{
  "arch": "unet",
  "model": "image flow-matching model",
  "dataset": "photos of plants, animals and fungi (iNaturalist)",
  "train_examples": 77898,
  "image_size": 32,
  "horizontal_flip": true,
  "conditioning": "none",
  "objective": "flow_matching",
  "cond_dim": 192,
  "logit_normal_time": false,
  "norm": "layernorm",
  "hidden_act": "leaky_relu",
  "widths": [48, 96, 144],
  "blocks_per_level": 2,
  "scale_shift_norm": true,
  "attention": false,
  "upsampling": "nearest_conv",
  "init": "lecun_normal",
  "residual_init": "zero_last",
  "optimizer": "muon",
  "muon_scale": "original",
  "learning_rate": 0.032,
  "momentum": 0.95,
  "nesterov": false,
  "orthogonalizer": "newton_schulz_5",
  "adamw_lr_other_params": 0.00098,
  "max_grad_norm": 0.5,
  "max_steps": 25500,
  "batch_size": 128,
  "epochs": 41.9,
  "lr_schedule": "linear",
  "final_lr_fraction": 0.05,
  "warmup_steps": 1270,
  "weight_decay": 0.002,
  "adamw_weight_decay_other_params": 0.01
}
Rows from block 4, named by matrix and row number. Rows with one number belong to one channel. Each number is 128 + 32 x the weight over its row's rms, rounded and kept within 0 to 255. All counts start at 0. Numbers have three digits each. After the name is the row's rms in percent of the matrix's.
# convs0: first 3x3 conv (model.mid.0.convs.0.weight, 144x144x3x3), inputs 0-14, a 3x3 kernel for each
# convs1: second 3x3 conv (model.mid.0.convs.1.weight, 144x144x3x3, transposed), outputs 0-14, a 3x3 kernel for each
convs0.101 112:095112109091106113103114130113111082132122125152182202116129126120134142123103108129149143131118091091148123168185136159160135132133126075073074129139130126154153136138139094107086116114111151135131126118136135136146164160116144130116144145129133150122092107098110114125135134135104097137140158156146146140136107099123118146122101085107088085194217171135159137124113112151131144205239210102127138117082080
convs1.101 142:204180174179167189176167202158103084127103117124131127124120096124122121161148146076104082098112090096072130082080055082081093060068112143104132126137143092118132139137152141117145149127114146127112099118093119107122125176123114123087092125097150156129141134144123115130184199167174162153128090142124114127123102132074110103109104124095125143115136153111132105140166141111098095135143143135116168062043095
convs0.102 094:043052107065102091138151186124134115141099091143116080138104102114135137130071089137163140141147110092155117161131092185170175201254251152151101192154138131087065130158150127148141157174140180194135131090113116102089128099107136145153146184150156163116147151101144172130103117136126164138113077047127135152103110113123160123068083084133118085134147075037071099069035114092159158128118093149096114090108101
convs1.102 076:113138160110118213107166219153138123118141115151168137185128100164119138212152119089048058133085086125066087066019065143103139160143132159138101132120131127130118171194167156153154122130162096126104130184104176166115123148118119142094140189149142116115149147131162163164120162144110132098120090075118136191107154167119125112182149143186153134074117087113114145149203184138196175098078112120104096109136096
convs0.103 106:166133110148125189163128147133119151040033092139156151117134125151109095112088058165123086111096130137118113166140138145113083082117157105094064190150095133088078187143122187121116136148140112103111126112132133125091124133110127122105147114138115153175153140112130117150079103098112125129100126091079127121116110135140138148088121117100137182138107173144181164141128167110125172106116131134133115120142150
convs1.103 112:137058058158085103152079083149116131112173132128145098105142119120152068103142119108087172103130188168122090110173188158169128141120086168106083255102077255108087137116108117114153098110161148144087115128102087115128152142113172140127157172215096099113083142142097129121140117122111152107140147140140128136111128134085115162149138127155152155197156119118126175172169166102111149120150185048081158124135177
convs0.104 114:082130159076162227059120162127160072123149061149161059111135130115128105120123105088107116116137128117119133104134105131138092120122120195127156193132179201153162127126134116090124122100134138151144140129144154123120122131119108131133127140143155156187176134165156132147094097132091110104071097114096105104086100084090127103122113121158110111096098096104127123125140121143140139116130095102113086092101084
convs1.104 150:103127149131148179108106107073103075053107056066110086117139134116108132102080080123134147144151151163132135100128142144141149150163192166099127219144174197133162139169113116125067087119043203163124169167141153127129109108110154124155136139152123145110112163146067121109135119133144153149124132118117132134136158126142175136135160151094122130119130118119144119075147095049156114105125107140125106136126088
convs0.105 092:105103079122200179108102154159146095167133136114129165133137122129213172109132091151118112156125099162129151140130148096145170118143093104132105148168138151138162090103156120112163084108073149118132127133122166139104120100142116166154119116100080146104141149143136162144120075091146091136100094065077151173136132158063113137078144091098122061126145125115138156081124162119114145120115138156125132096097127
convs1.105 070:157144205174118178138119122170156108156157054092075058154140118064038151101106127170170131174125130138173112104106098136155180076097108127107129123108116147124135126124136113129130137137181068098056029139076052167113155128148103098121130108145088093105116103169170146162161166125123157127102098058168136138137101127131116147129132115177191108130144104146193176113209165121131137073096151097076111128112120
convs0.106 108:098108092145138102127143155163176131129203129083149088109099075131112109107149190103051060105087128141121143127119077115119113146142152139111098132136106164165126133156121121113147152105173121105120107124104158178088136184136147150114162150113147165151145112107120147134139084083123079082216124172162149145102132133077066104127112094132103077097136069124139109127110104098080070166162159152150102128145146
convs1.106 097:126104117161111125187126098109085129128100155111083110097085088172162121119118122035080068066104093114151120174183160178161159239255250110102083163153112170152125121151148139149138204175161130102110100048101067092103127150147130107130129120137126144157100118125122111124115085087127113119118101076100202151095137170061089106123105125153162131123173145144178143097171128072097110141088084155085119137115103
convs0.107 078:086104058113146161136121052182196166085127128121108120109114127108146129090132135125133120092098102105138096163163158094055085149029098136096171124110139168145144125087072159125148133091097077122137123186143151153118110107133122136089133167117153119122115136139142189161150140172165139167128097126137073114121161110063061099117143026175127083164127113120070037134159112185126123136132128103097189126157178
convs1.107 038:140120109090083113115150122136146140126167146124136127186133131140058123140126092142124169095113141117097131154173190141178208078091096089101119078126173079133155093100068117111124180164147102173131135162165130156181135074118161063121195157163158139125120105102158151162125188144067138118061089084158171182164139158150154098172168164210186185190154187093187161107153201134114167056077099085063088128103117
convs0.108 098:127133120083117119141075106090123125133149152088140087108133125125118134062112100145123152134109150139115160137125173173128144181178142099099066137135117176150080087074085127174146149156137092125096080126179108146198129140071165107170175091111097124110120100138105193155127132146172166135157184153124137119097114143107097156118146108136102105166098129173161116168115124134108130135157171104082202108095135
convs1.108 054:182145119157116124118103121105139159105111105129168144111112150092121143082107114188184143169087096165110093086082126106138163092093118181133135132096152132124118119116158087080110126127116031147125059149143097126130155180177146097124199152149095083114114128106108114102157137139138128118097078095080142112116107089159144120130163130163190164119120135134126091124140138087107098112110127080117125074090123
convs0.109 124:138140125175154143161138125119079115103037103129109117148088075130088159158107121130118127126123146128115122128137091175126080124106106127135130081047110133109129145128112149113142134121114087085045086000000084070054117139098103110109104123102138117164128155155117104134109135171097128150105128161128128143128131128137099122115120115132125126153163122110129133120115136122123122124145125143149145128129139
convs1.109 157:160131082105076015138144121158140128164163137130143137134099099149178171178162152153140115089144197090137133147129183156121127209103081141115079093110109140152114137123117131129156161132102090156159121145052107137209159171168127117162123088153116125159150119167111122154089136093107200166135179163104124122149147182128148184155120084117121135132150137148119109107138161177144159131127149121121145124105141
convs0.110 091:142169175101149135122154122134079115190135140220189186052117130090124136109148101110146142165140165151130162090155104086137114140110126126123127134140151099161189106136197130138117102156125114165106126124107151145131102089099095105107142129097136162117168116116116121135139144136159152109124127111106089129117117089144116090108097168132123154091170208110080134139056135067225123112107167135151137129106163
convs1.110 075:162132120116099123129128123111069059154164071151136088139085086121071137125064127089121100103107074124145111119096112129075123209144147085105153090135141114154154167120156164127160149148177120114172097111149090106138130130110171113109148182135114123140108147160150138168134153101155171083145149097108111082095135112123140127059094121090148124092142096096094146079153112146190136117111138149119156172179167
convs0.111 111:160123169149169163111139179071087098033087081082106114106100105113110129112135123130135120120166152106154163194168114170176135157163117093122079081112089051087105111142161089153157095092131111157120116136148134149151137144132149154114130127145135130109109152106146154143141112087141119124151108136125141086078114125131095105130109091255178072255216152121115132175125104184151156138144117145168118130131140
convs1.111 121:096116125085069115112087153109181174074144132049092159149105064181136126225189123061099114127095105138151136109129154131118116110082070094161127101141149071095133126143109109142146091124092133135082109102094155131141065095117066110165038097158101096087160140145142111121079106100108124145147095083117154125107134125093075114039082112066115080066113074097141137066155130076111179187171104175132058120141114
convs0.112 091:108088078131121130098143107114119130129130111113127137150123153125159150116121112133096102114097143187173213146158173123104123125111128179147127145107149171163203160129122138098126131150173145182162155190157166137122113155161148174161162180158151094106153122131138128117136133142132115139121103133137143162137121145083139148111137113129093090167113135129108082141098117139081113089105137077129138088113109
convs1.112 099:113104118093081128126113142149124119149113129137147142174131115142123136164139134100117144110125146095125152141123125101146135085085111159110101207111122202113117130131138124133161140125147152114124167098139160107111080097134095123166101115156158111148142128161152118142133147122130126125123145129164153087146181163096150109103071128142102115105080093183137133170162182149147165128132125146097113162097095
convs0.113 086:167145143124102073094097155087080138138090111122052121128127135124093157148163140132131147149154133129079114092125111131140149095110155125179178167098133100109100136176114114133090137159104177175134153142080078096120056076072150087084104079145091130111133110110139133161155181114183157078170170096095151144174152126096138126151173173113160149109130170129092116073136176143137167138158135196151135113150141
convs1.113 055:132150185102122149093157170092165157134181147153177136185092135148140142143110110189194173197090164136137097081092107121147178148151135172198169069115119093106140122110106090109145097104140078189156141145088125065089106162168172162104179143170106098155105135119139076115165153126180125147134093091082102106112080092083087170119098097164135130129093066104103103112141149117163191130088120067101092080093106
convs0.114 116:151173141093129103116142150135109080148142091138135100102137122131159134122148124169168140104142123130117097156200181100130147079092100116125130120117141153104086150125113121142145126155140129104086126121104188181132125154152129165168106152136081141137103148112136181129138184170130151105114100105126135130103116121126126148130093115129145145146144166129141157131131130116128141191208145115109097066058107
convs1.114 113:114096090157122094153129116128186142138156130157133108092104109091141136115148151249252209145133128130121127099140133137166158075108097158161148143151145138129119100087107110107123124104086099102091142142101141153156052087141114112178079118129117040120122106125123157124139126133147145118153130160091107126106094102192167156093124112088102136084096123109116091095124087109142108203240210150153126110103089
convs0.115 117:154157119135112084149190147141130125103131085103148128100106112102123114136139131132161125122083091144109084075097071132143111184190162112148133122164117116158119164130144171155096140123127134118132109146143127136107104086114139098133139114100151108146152100143166141130200193204136105121139101123091080066148128123162164152123166184150127159159145109091086122115167162117156152120116124132124137157137144
convs1.115 122:105081060141103098193120110124114137168131143187131139185182168129108134144159128128108062115127110139141134144087067135109100128156142125100121147104138106101136084135119109108118115118127151177173095131096126140094105100134119160148099144130151146145135135125099126116143160168115145130133141162072066103119114107145137114103105102138161115094099097055064100123132116107132118158162124137128133152176172
convs0.116 100:148180207098130165085136181109105103120048055133108073131144107125108106143109144117143208161186143138132109103158152127164135135152128129107146098106164144155168157163121133086135143111156166070118103063072081098102116098098130133123080117124095106095091091101118086103122154162101144156103122121103120134117120103126093091097070097099097130099108091106086107100077082133110116095107083095120061089090077
convs1.116 075:031027046052109113068096112133135125177145114179108099116093089128112097092102101121134177172153181173151186099105139101108147074107123105144173080155219090129186125146133166150119130112113136120101146094074074086061169151127161160130157171132143128119129109106131094106114110148106081125135111131124114082133129123126131104128133138135164169111149173154176113141155111161144122125114145134101106124145133
convs0.117 095:122124146118100111104114122098107142126119156195155147154111104147160121105162152151136169126129133189111115109107100110118146140137115171144110137157109157141167162135174123141149108126136117126130127119124164182142107079109124079092141159138114138105161150141104110149094099112088124096154152167130122128091119151108128119149143076131138118132137153178169189134130161134120128134122124143110138112136117
convs1.117 092:115129143141111103126098108075114160102135170097102141093082097127145132143123097132138152157169144105119106085088086130139137128147151192163080170160113128125129188200206141104146090070116079077103121115114150152137085126111101095104063085121112125107149106132145121149129115098148126120123097069170131113127126150100106141139121128129137148135162199121150135120122115132142117155162150144098093091103100
convs0.118 112:193123178140080154154138193134090045137146122065122186126119135149119145172148157158150117151114122146122121172173186157136139176169229120147156115137142174111090149152185155162163125150195112109119122131102097087118149100127155117134153131106105106124126102113149115142159129144119104133118108133095087104100096098098119146108106098050082100130128124127106109116114098102094130131147110166142085112116103
convs1.118 143:242175167191164168151168193062126177107130136140118108080103092137137119098105120135119148152131122118094119156155161100087107103104109203123094145119093122135145055097110125151144100107091095102085091097101102100100139101081164128111121111107134117054112141098085124076118120121166143140189134141109144141125148126118116097135132125143149145132130128161130101150123113118105089104114104141131100161146121
convs0.119 114:128109117133135069127129104158085107151100169158131145179172177140101097171112169143147100134152134165153174111093090150148190187186226132171162142169173128157189114114140157136115172168169158154228149094166115087234106157161122141133121110137109070092120128111092114098079107111099115101109117095137126144136133131178153108090117104089070059050053050137148124145143081097100077113118077116105121116096074
convs1.119 122:124135156106071091087087086121148111137146122168118080086138174105113098112087071166143186142123169172146187083060039120092117231227255129133120105106125099083112134127132110139108152161135179153064149126070175111066135102105127067042080063013114150127114146094104142099106086099142106133123141128159145122141142168101116151171149159182160163192185194164131101117100078123089095123166096103175156084094073
convs0.120 110:051142174070142165009111133228152196210114154196122188093127125106113124136122137103125138083120170097151130057098114120173137122144167173155137143138148156112137158154139136147146117123150090112252131093160072061158129134123156117098145111098087147144133148152128116148067118138092143195086134186131124104135121104153123088122141143095133169091124139098112082133145135127132100076111097103164103132162152
convs1.120 118:092151175056131147059115156144163134119144126116101086116130152109071107096062114137114111098139139077078110112123085144135126179169147127130121100132129063097094144150144116123120124127091132108072155119117155131126129088085134112084137113104181149138130101147114082139095083088090112141074114145137136139135125138125121160151130164124130178137114144102132112134142122127105092091134108142139098125127101
convs0.121 107:124106096133115135127090135135150124124173158122096102101107122179171121154126114163150101139171123161148087104132108123140110123095144117106049149154091089146113158124091139159103155164085106158126121183137104150119132135146132141134132142123126104076160146101130137069118134089099145091135168096153149108157182092151187109167123051152173123129169099079096086124151106106139095159176103095179107117157100
convs1.121 114:111110088129079117122103148111174099113147067117129071105134168111087165146105183153181169139101135136105152110152149141140129149122122148136096142151090140178082145100190130114153133099150134101133107095139136127117116139142124107117147146075132078056138121080139123070144125140109181156144132104133109110121111091127124147130131099123161097136140039127156191151179217139128245119117203133126183136167172
convs0.122 109:080113151066120183163177210164095130132039093177082130152138156129146125148146148093093102090085087112127128154126126136101131147134151097074159077084141102087161170145144108097121122104156141133169161100164175110167187140126184079106186062106167116137112103147146139145104103121056125133066108184175157163162141141122103146121112192142117196125108193120121082115124111135126154169138179128092154167161179
convs1.122 117:073107143074114184106153174153174193214217171182214165120133153111123151140142187120121098113127122101128122150146128140116131163128123073140139118140157137158184103099093109113091108115115141155108102127105145122139144158160130179178093115100097115136100130111096120119073107145044100190077139114194117050156109057150124134133100109166134154126110114111093124137100139149124082062124132078127077080106080