config = dict(
    model='image flow-matching model',
    dataset='photos of plants, animals and fungi (iNaturalist)',
    train_examples=77898,
    image_size=32,
    horizontal_flip=True,
    conditioning='none',
    arch='unet',
    objective='flow_matching',
    cond_dim=192,
    logit_normal_time=False,
    norm='layernorm',
    activation='leaky_relu',
    widths=[48, 96, 144],
    blocks_per_level=2,
    scale_shift_norm=True,
    attention=False,
    upsampling='nearest_conv',
    init='lecun_normal',
    residual_init='zero_last',
    optimizer='muon',
    muon_scale='original',
    lr=0.032,
    momentum=0.95,
    nesterov=False,
    orthogonalizer='newton_schulz_5',
    adamw_lr_other_params=0.00098,
    grad_clip=0.5,
    steps=25500,
    batch_size=128,
    epochs=41.9,
    lr_schedule='linear',
    final_lr_fraction=0.05,
    warmup_steps=1270,
    weight_decay=0.002,
    adamw_weight_decay_other_params=0.01,
)
Rows from block 6, named by matrix and row number. Rows with one number belong to one channel. Each number is 200 + 40 x the weight over the matrix's rms, rounded and kept within 0 to 999. All counts start at 0.
# convs0: first 3x3 conv (model.decb.0.0.convs.0.weight, 96x192x3x3), inputs 30-44, a 3x3 kernel for each
# convs1: second 3x3 conv (model.decb.0.0.convs.1.weight, 96x96x3x3, transposed), outputs 28-41, a 3x3 kernel for each
convs0.69,207,204,181,190,213,176,166,194,200,173,191,287,261,236,205,188,198,94,259,397,250,96,225,157,284,366,288,278,343,296,153,186,157,104,77,96,243,249,283,207,232,202,215,215,141,221,230,249,204,223,182,251,221,177,218,202,160,209,212,172,173,188,179,177,191,175,176,187,207,162,217,211,124,118,123,179,172,169,187,224,226,153,135,148,174,193,179,290,344,290,209,192,200,180,178,200,166,171,180,222,234,190,251,232,164,224,260,197,249,215,186,202,145,177,199,130,177,287,430,292,124,192,88,187,193,160,230,262,247,197,178,174,225,218,158
convs0.70,77,225,62,95,490,214,81,81,110,245,155,129,268,145,132,242,224,174,167,173,209,158,172,181,183,227,236,163,156,174,157,163,179,158,158,231,223,245,227,166,168,189,229,192,197,143,152,184,208,250,156,152,147,212,166,203,192,146,181,169,167,189,181,235,301,227,186,249,327,187,133,153,223,145,177,239,309,181,238,180,158,167,195,187,222,260,242,179,180,167,191,168,196,243,229,186,184,253,248,243,175,198,202,130,230,197,145,220,211,211,216,186,175,216,229,201,229,147,211,200,182,150,220,249,212,197,283,257,242,240,240,255,207,209,194
convs0.71,2,50,155,27,98,70,126,179,175,232,182,199,253,191,231,225,156,236,85,191,175,108,195,200,191,230,222,233,201,199,186,142,171,176,213,260,174,219,235,184,207,241,178,219,283,174,98,56,195,24,0,253,111,67,170,159,158,161,195,183,134,205,196,190,192,207,234,274,280,179,164,246,181,216,172,253,228,219,251,272,217,189,147,172,194,119,120,218,168,159,226,217,221,154,203,219,200,203,192,183,220,198,137,175,192,182,190,193,189,191,189,169,150,171,228,197,205,229,256,263,235,193,246,238,238,266,219,188,192,243,246,230,207,196,200
convs0.72,219,173,242,201,336,127,212,160,151,216,190,248,128,299,271,224,384,317,245,192,231,261,196,197,250,137,156,211,247,222,212,249,147,220,201,145,212,177,156,170,158,121,139,81,54,165,166,265,163,260,254,198,292,222,259,191,134,210,117,182,180,160,256,231,206,196,197,180,134,151,217,203,272,115,193,215,113,187,218,153,215,162,180,264,194,286,188,217,248,129,219,258,229,198,171,185,187,208,201,217,195,200,174,149,194,186,249,263,192,198,181,197,229,216,220,250,231,165,215,160,208,147,85,189,100,110,269,201,224,167,315,268,161,281,200
convs0.73,150,252,223,193,399,274,214,158,187,217,161,172,188,247,167,128,166,144,217,189,190,168,192,165,191,255,185,164,229,198,148,208,197,47,79,95,212,200,199,189,213,212,174,186,198,239,244,252,195,157,161,243,232,252,213,225,246,176,213,227,147,167,174,222,165,211,201,92,143,256,366,246,184,175,193,293,464,329,163,143,165,239,243,248,129,133,133,204,263,224,181,222,229,174,220,248,211,237,240,182,162,200,306,367,288,184,190,152,183,220,179,219,230,192,219,192,195,193,190,193,204,196,245,212,142,163,163,213,207,164,171,179,248,224,180
convs0.74,221,225,218,223,208,227,232,236,226,191,204,237,209,230,250,178,199,237,186,170,131,103,121,108,121,187,188,152,174,157,114,146,143,134,159,202,174,167,171,173,158,158,190,165,151,141,161,186,176,179,230,171,161,193,215,182,180,195,146,157,198,154,186,195,182,184,182,185,187,179,175,158,177,180,153,188,175,156,220,195,177,103,130,131,138,189,165,187,234,192,167,190,167,201,217,205,158,185,205,273,294,243,231,237,195,181,147,117,148,179,176,168,211,200,211,241,238,323,232,161,259,190,99,145,155,122,274,244,253,240,224,186,87,103,55
convs0.75,206,123,227,95,266,238,157,161,184,257,167,162,263,177,256,305,200,181,256,169,176,248,123,211,184,140,201,148,232,219,63,141,263,180,205,258,259,143,195,299,178,188,205,120,160,150,212,177,212,305,183,205,253,221,268,148,196,290,115,196,275,129,168,145,154,185,231,113,264,354,140,154,276,143,252,215,423,236,119,200,243,185,194,216,187,213,218,182,186,178,281,293,185,150,284,207,277,212,143,279,232,240,225,108,220,220,193,248,171,160,199,201,198,208,191,172,195,205,259,143,172,211,168,228,195,228,257,184,189,208,242,250,180,232,254
convs0.76,225,120,121,159,280,219,183,339,125,225,61,224,179,170,254,203,256,196,160,122,281,278,240,220,222,77,0,230,162,214,200,211,242,201,231,242,262,262,229,290,226,170,266,201,196,182,282,271,218,232,220,172,136,216,262,294,212,317,242,200,323,235,242,282,166,73,221,128,151,237,84,161,210,121,74,134,16,24,141,86,65,177,163,187,197,209,246,194,208,202,183,240,144,205,213,176,226,184,160,156,170,131,197,151,143,153,197,179,204,218,231,184,225,214,189,240,229,244,170,262,265,141,234,262,163,176,294,177,221,290,178,172,261,220,103
convs0.77,219,212,216,172,172,208,182,195,221,247,254,250,242,263,277,233,240,247,163,229,222,205,237,223,174,109,114,252,233,113,309,253,122,210,134,0,201,164,158,197,190,189,185,172,177,171,157,112,243,215,190,207,169,153,177,187,201,147,158,170,147,173,181,169,251,219,173,267,245,173,255,269,193,212,204,230,255,218,253,288,268,240,201,183,209,172,157,229,199,174,222,165,132,186,145,133,179,163,162,183,194,207,179,180,204,158,166,194,226,161,196,229,155,184,248,204,211,171,172,124,165,174,186,118,133,179,142,209,194,146,180,158,121,149,123
convs0.78,197,194,201,206,217,191,229,230,201,156,160,147,142,217,205,131,168,172,202,123,190,223,176,202,216,151,163,161,66,53,149,46,34,193,100,97,204,214,195,198,216,187,220,222,185,290,246,150,260,235,175,235,220,169,186,179,204,191,184,204,208,184,187,212,243,257,237,255,254,167,191,207,179,179,124,200,241,149,129,162,118,183,241,369,183,266,401,134,161,227,222,200,180,188,179,172,241,249,243,123,149,144,123,164,210,130,153,184,203,156,141,227,170,147,205,162,159,268,148,119,229,93,114,226,93,138,161,178,178,195,243,214,173,193,165
convs0.79,201,180,209,177,171,236,147,155,196,171,203,236,335,239,119,186,237,178,154,170,164,147,232,172,184,233,186,242,274,286,283,215,317,242,192,236,122,161,72,203,222,90,70,109,69,189,255,231,173,191,239,214,202,248,179,159,182,184,219,208,222,289,238,154,192,193,123,235,201,217,191,229,197,135,161,214,267,142,275,222,160,221,248,247,241,97,173,261,147,188,201,223,261,254,170,223,283,257,224,204,102,173,206,187,162,199,276,302,148,138,121,144,125,108,132,89,97,154,183,181,255,275,207,212,210,279,143,145,160,266,275,205,196,153,203
convs0.80,232,207,152,271,156,224,217,222,193,187,339,213,197,230,210,299,184,284,163,244,155,224,237,158,135,213,200,218,217,201,220,170,216,137,210,297,148,147,247,185,189,244,181,221,201,266,228,146,185,107,222,98,181,294,164,261,342,163,285,191,295,341,99,182,155,160,162,102,168,111,83,184,274,113,109,154,80,174,159,150,318,250,219,138,226,149,140,177,202,204,227,198,193,125,133,196,165,237,220,191,280,208,197,252,160,202,202,123,203,219,187,193,189,207,146,176,214,225,129,195,181,201,231,202,240,187,211,161,114,288,166,151,235,164,231
convs1.69,189,146,162,157,167,173,250,274,253,117,140,155,200,237,259,209,218,223,190,167,152,245,220,245,191,160,183,152,126,177,190,221,190,266,274,260,204,155,169,246,232,188,223,213,204,194,212,197,206,222,205,193,182,153,169,238,194,201,216,109,194,243,210,156,180,174,195,203,172,193,248,191,203,212,145,182,174,166,184,207,218,203,191,200,199,169,207,175,220,203,234,165,174,196,172,197,261,249,279,269,274,200,171,184,171,160,207,204,193,206,285,182,226,219,152,196,195,188,181,125,222,179,188,287,239,260
convs1.70,142,209,179,124,170,302,117,98,91,210,233,161,225,254,201,225,206,163,173,199,226,194,169,169,191,158,199,194,272,261,209,239,265,192,255,208,289,250,296,238,225,157,289,249,274,185,213,211,189,242,258,236,167,241,212,190,141,227,195,155,176,240,246,235,188,215,203,223,169,295,244,205,189,231,218,167,266,212,185,283,233,217,202,196,172,209,200,140,217,145,153,163,138,224,205,114,213,280,166,181,212,152,188,274,248,189,325,309,277,237,205,180,248,223,320,311,229,252,202,257,199,125,198,235,170,108
convs1.71,185,169,303,199,150,150,300,196,204,274,250,201,215,175,168,178,195,252,241,186,173,236,181,171,241,222,168,233,200,197,196,210,187,213,234,160,185,203,124,168,235,252,184,161,174,214,210,239,225,184,257,250,169,239,190,200,199,218,201,231,138,146,195,266,210,262,266,260,227,261,245,184,175,167,239,169,183,198,185,179,159,184,188,229,191,256,183,114,235,231,246,216,156,252,286,233,193,193,152,271,188,172,204,185,120,210,182,171,178,217,229,256,250,293,231,248,248,268,276,292,209,190,276,155,209,338
convs1.72,212,319,153,110,171,146,170,196,168,123,147,188,181,243,198,221,190,249,95,191,254,270,282,127,233,123,183,185,314,307,295,365,155,223,81,243,179,154,202,231,228,203,175,145,185,286,167,154,222,142,131,181,195,193,198,221,250,204,247,200,254,183,128,226,115,151,161,165,166,150,119,205,291,290,166,147,176,266,207,245,187,290,125,172,196,145,211,202,208,213,292,192,135,162,148,105,122,122,170,192,306,212,275,192,124,194,215,160,221,256,196,233,159,194,108,153,211,249,133,224,130,297,175,140,194,233
convs1.73,159,277,228,125,118,345,151,115,226,224,255,151,225,310,191,252,252,158,151,178,168,203,153,195,234,235,190,144,259,237,173,176,173,178,194,244,191,238,281,165,176,239,240,220,261,197,123,202,283,256,201,165,211,285,232,171,195,204,144,158,184,234,230,204,228,129,96,115,129,252,245,184,209,173,207,139,179,195,187,173,240,149,143,180,117,75,254,233,170,225,157,131,171,188,189,140,216,237,160,215,187,188,263,131,209,192,221,237,251,151,128,318,201,260,189,208,287,238,130,191,211,238,202,265,214,163
convs1.74,227,206,197,213,192,180,215,182,165,205,210,207,200,210,202,194,190,187,189,196,209,211,204,198,232,215,201,184,174,152,178,172,156,186,186,179,183,165,196,209,193,218,195,182,206,206,231,216,191,201,196,178,193,178,211,233,304,181,187,215,168,160,159,163,154,188,211,199,204,240,212,206,209,194,174,227,206,180,197,195,183,206,206,195,227,235,223,211,212,215,216,214,205,209,206,191,213,218,211,193,211,204,182,218,209,156,178,173,160,161,178,184,195,182,184,194,177,161,162,215,182,206,239,219,242,247
convs1.75,162,126,238,196,201,228,189,210,217,190,242,224,194,205,203,176,199,93,189,146,132,207,256,163,194,199,155,178,153,197,159,134,273,175,188,199,147,147,238,176,168,85,202,207,200,206,171,167,134,283,200,191,176,233,203,168,196,175,182,193,157,176,177,187,164,248,252,220,269,215,188,197,203,221,215,230,245,171,239,225,234,187,143,295,191,169,154,164,201,147,180,150,267,186,183,201,162,154,178,288,231,172,232,156,224,220,205,220,109,183,189,167,115,177,189,159,210,134,258,234,215,242,199,245,256,152
convs1.76,151,140,229,192,123,236,187,144,191,130,186,245,252,184,195,178,173,257,169,180,109,208,202,114,171,216,172,270,198,225,208,127,212,178,202,179,200,258,254,203,243,117,159,137,113,136,159,237,169,190,289,152,197,260,231,184,136,231,199,151,278,208,261,257,139,184,193,255,266,158,189,177,250,133,163,220,231,173,275,262,142,154,138,123,248,241,132,212,217,229,159,295,197,188,184,160,177,141,127,226,194,229,170,148,236,200,209,160,205,223,199,204,244,182,180,217,176,195,205,107,179,160,175,147,222,243
convs1.77,173,194,239,186,194,234,206,198,240,219,184,205,183,184,228,176,204,201,210,204,227,211,201,204,213,208,193,182,168,143,206,191,158,198,203,166,187,214,232,198,212,254,169,196,228,158,215,225,144,156,186,162,177,190,265,254,257,150,165,175,65,90,126,193,186,164,215,203,180,244,225,207,195,203,201,187,199,190,207,226,225,161,195,199,184,220,193,222,225,200,228,232,206,191,196,168,214,217,188,209,174,182,186,155,181,188,180,191,228,223,233,205,211,199,193,231,208,196,170,217,221,193,226,240,191,228
convs1.78,261,237,229,227,217,200,202,225,230,236,216,249,238,227,252,172,165,193,174,212,230,185,203,189,208,177,166,217,207,242,228,224,252,209,250,281,187,217,181,183,205,149,193,220,147,158,171,187,164,152,174,218,187,173,225,174,223,225,170,215,190,163,234,169,205,191,166,207,200,168,203,219,182,179,186,209,192,182,210,208,221,236,190,149,232,206,184,246,251,256,236,207,216,216,199,182,217,236,234,122,154,162,212,239,232,159,197,208,194,211,194,128,176,157,195,221,171,222,240,270,239,238,233,192,205,218
convs1.79,245,204,192,187,110,237,261,192,237,201,176,234,118,144,226,206,237,131,264,187,229,223,243,228,140,174,178,223,243,297,221,110,268,227,170,198,212,288,230,147,165,236,207,291,247,163,176,155,205,292,186,137,138,124,201,135,196,209,127,184,202,107,238,197,240,212,169,116,164,194,195,133,173,188,147,235,252,163,245,220,212,166,200,201,171,152,258,227,168,218,237,121,259,223,63,198,191,251,182,205,201,190,182,245,147,236,138,172,207,275,201,167,215,257,198,194,215,185,168,179,209,85,199,251,305,242
convs1.80,234,144,137,155,150,130,185,165,187,193,167,174,222,157,283,176,181,200,143,244,134,227,199,191,225,245,161,138,207,227,195,187,274,140,213,250,174,200,192,173,204,268,186,251,113,139,219,193,297,191,185,225,199,233,247,157,150,252,269,226,393,238,290,146,221,224,232,264,176,154,60,125,196,208,167,217,187,210,263,255,237,213,216,99,218,196,147,245,209,240,147,193,222,235,223,203,287,197,176,238,172,233,135,276,310,176,299,203,169,182,169,135,249,222,183,226,167,216,196,226,221,217,117,254,175,195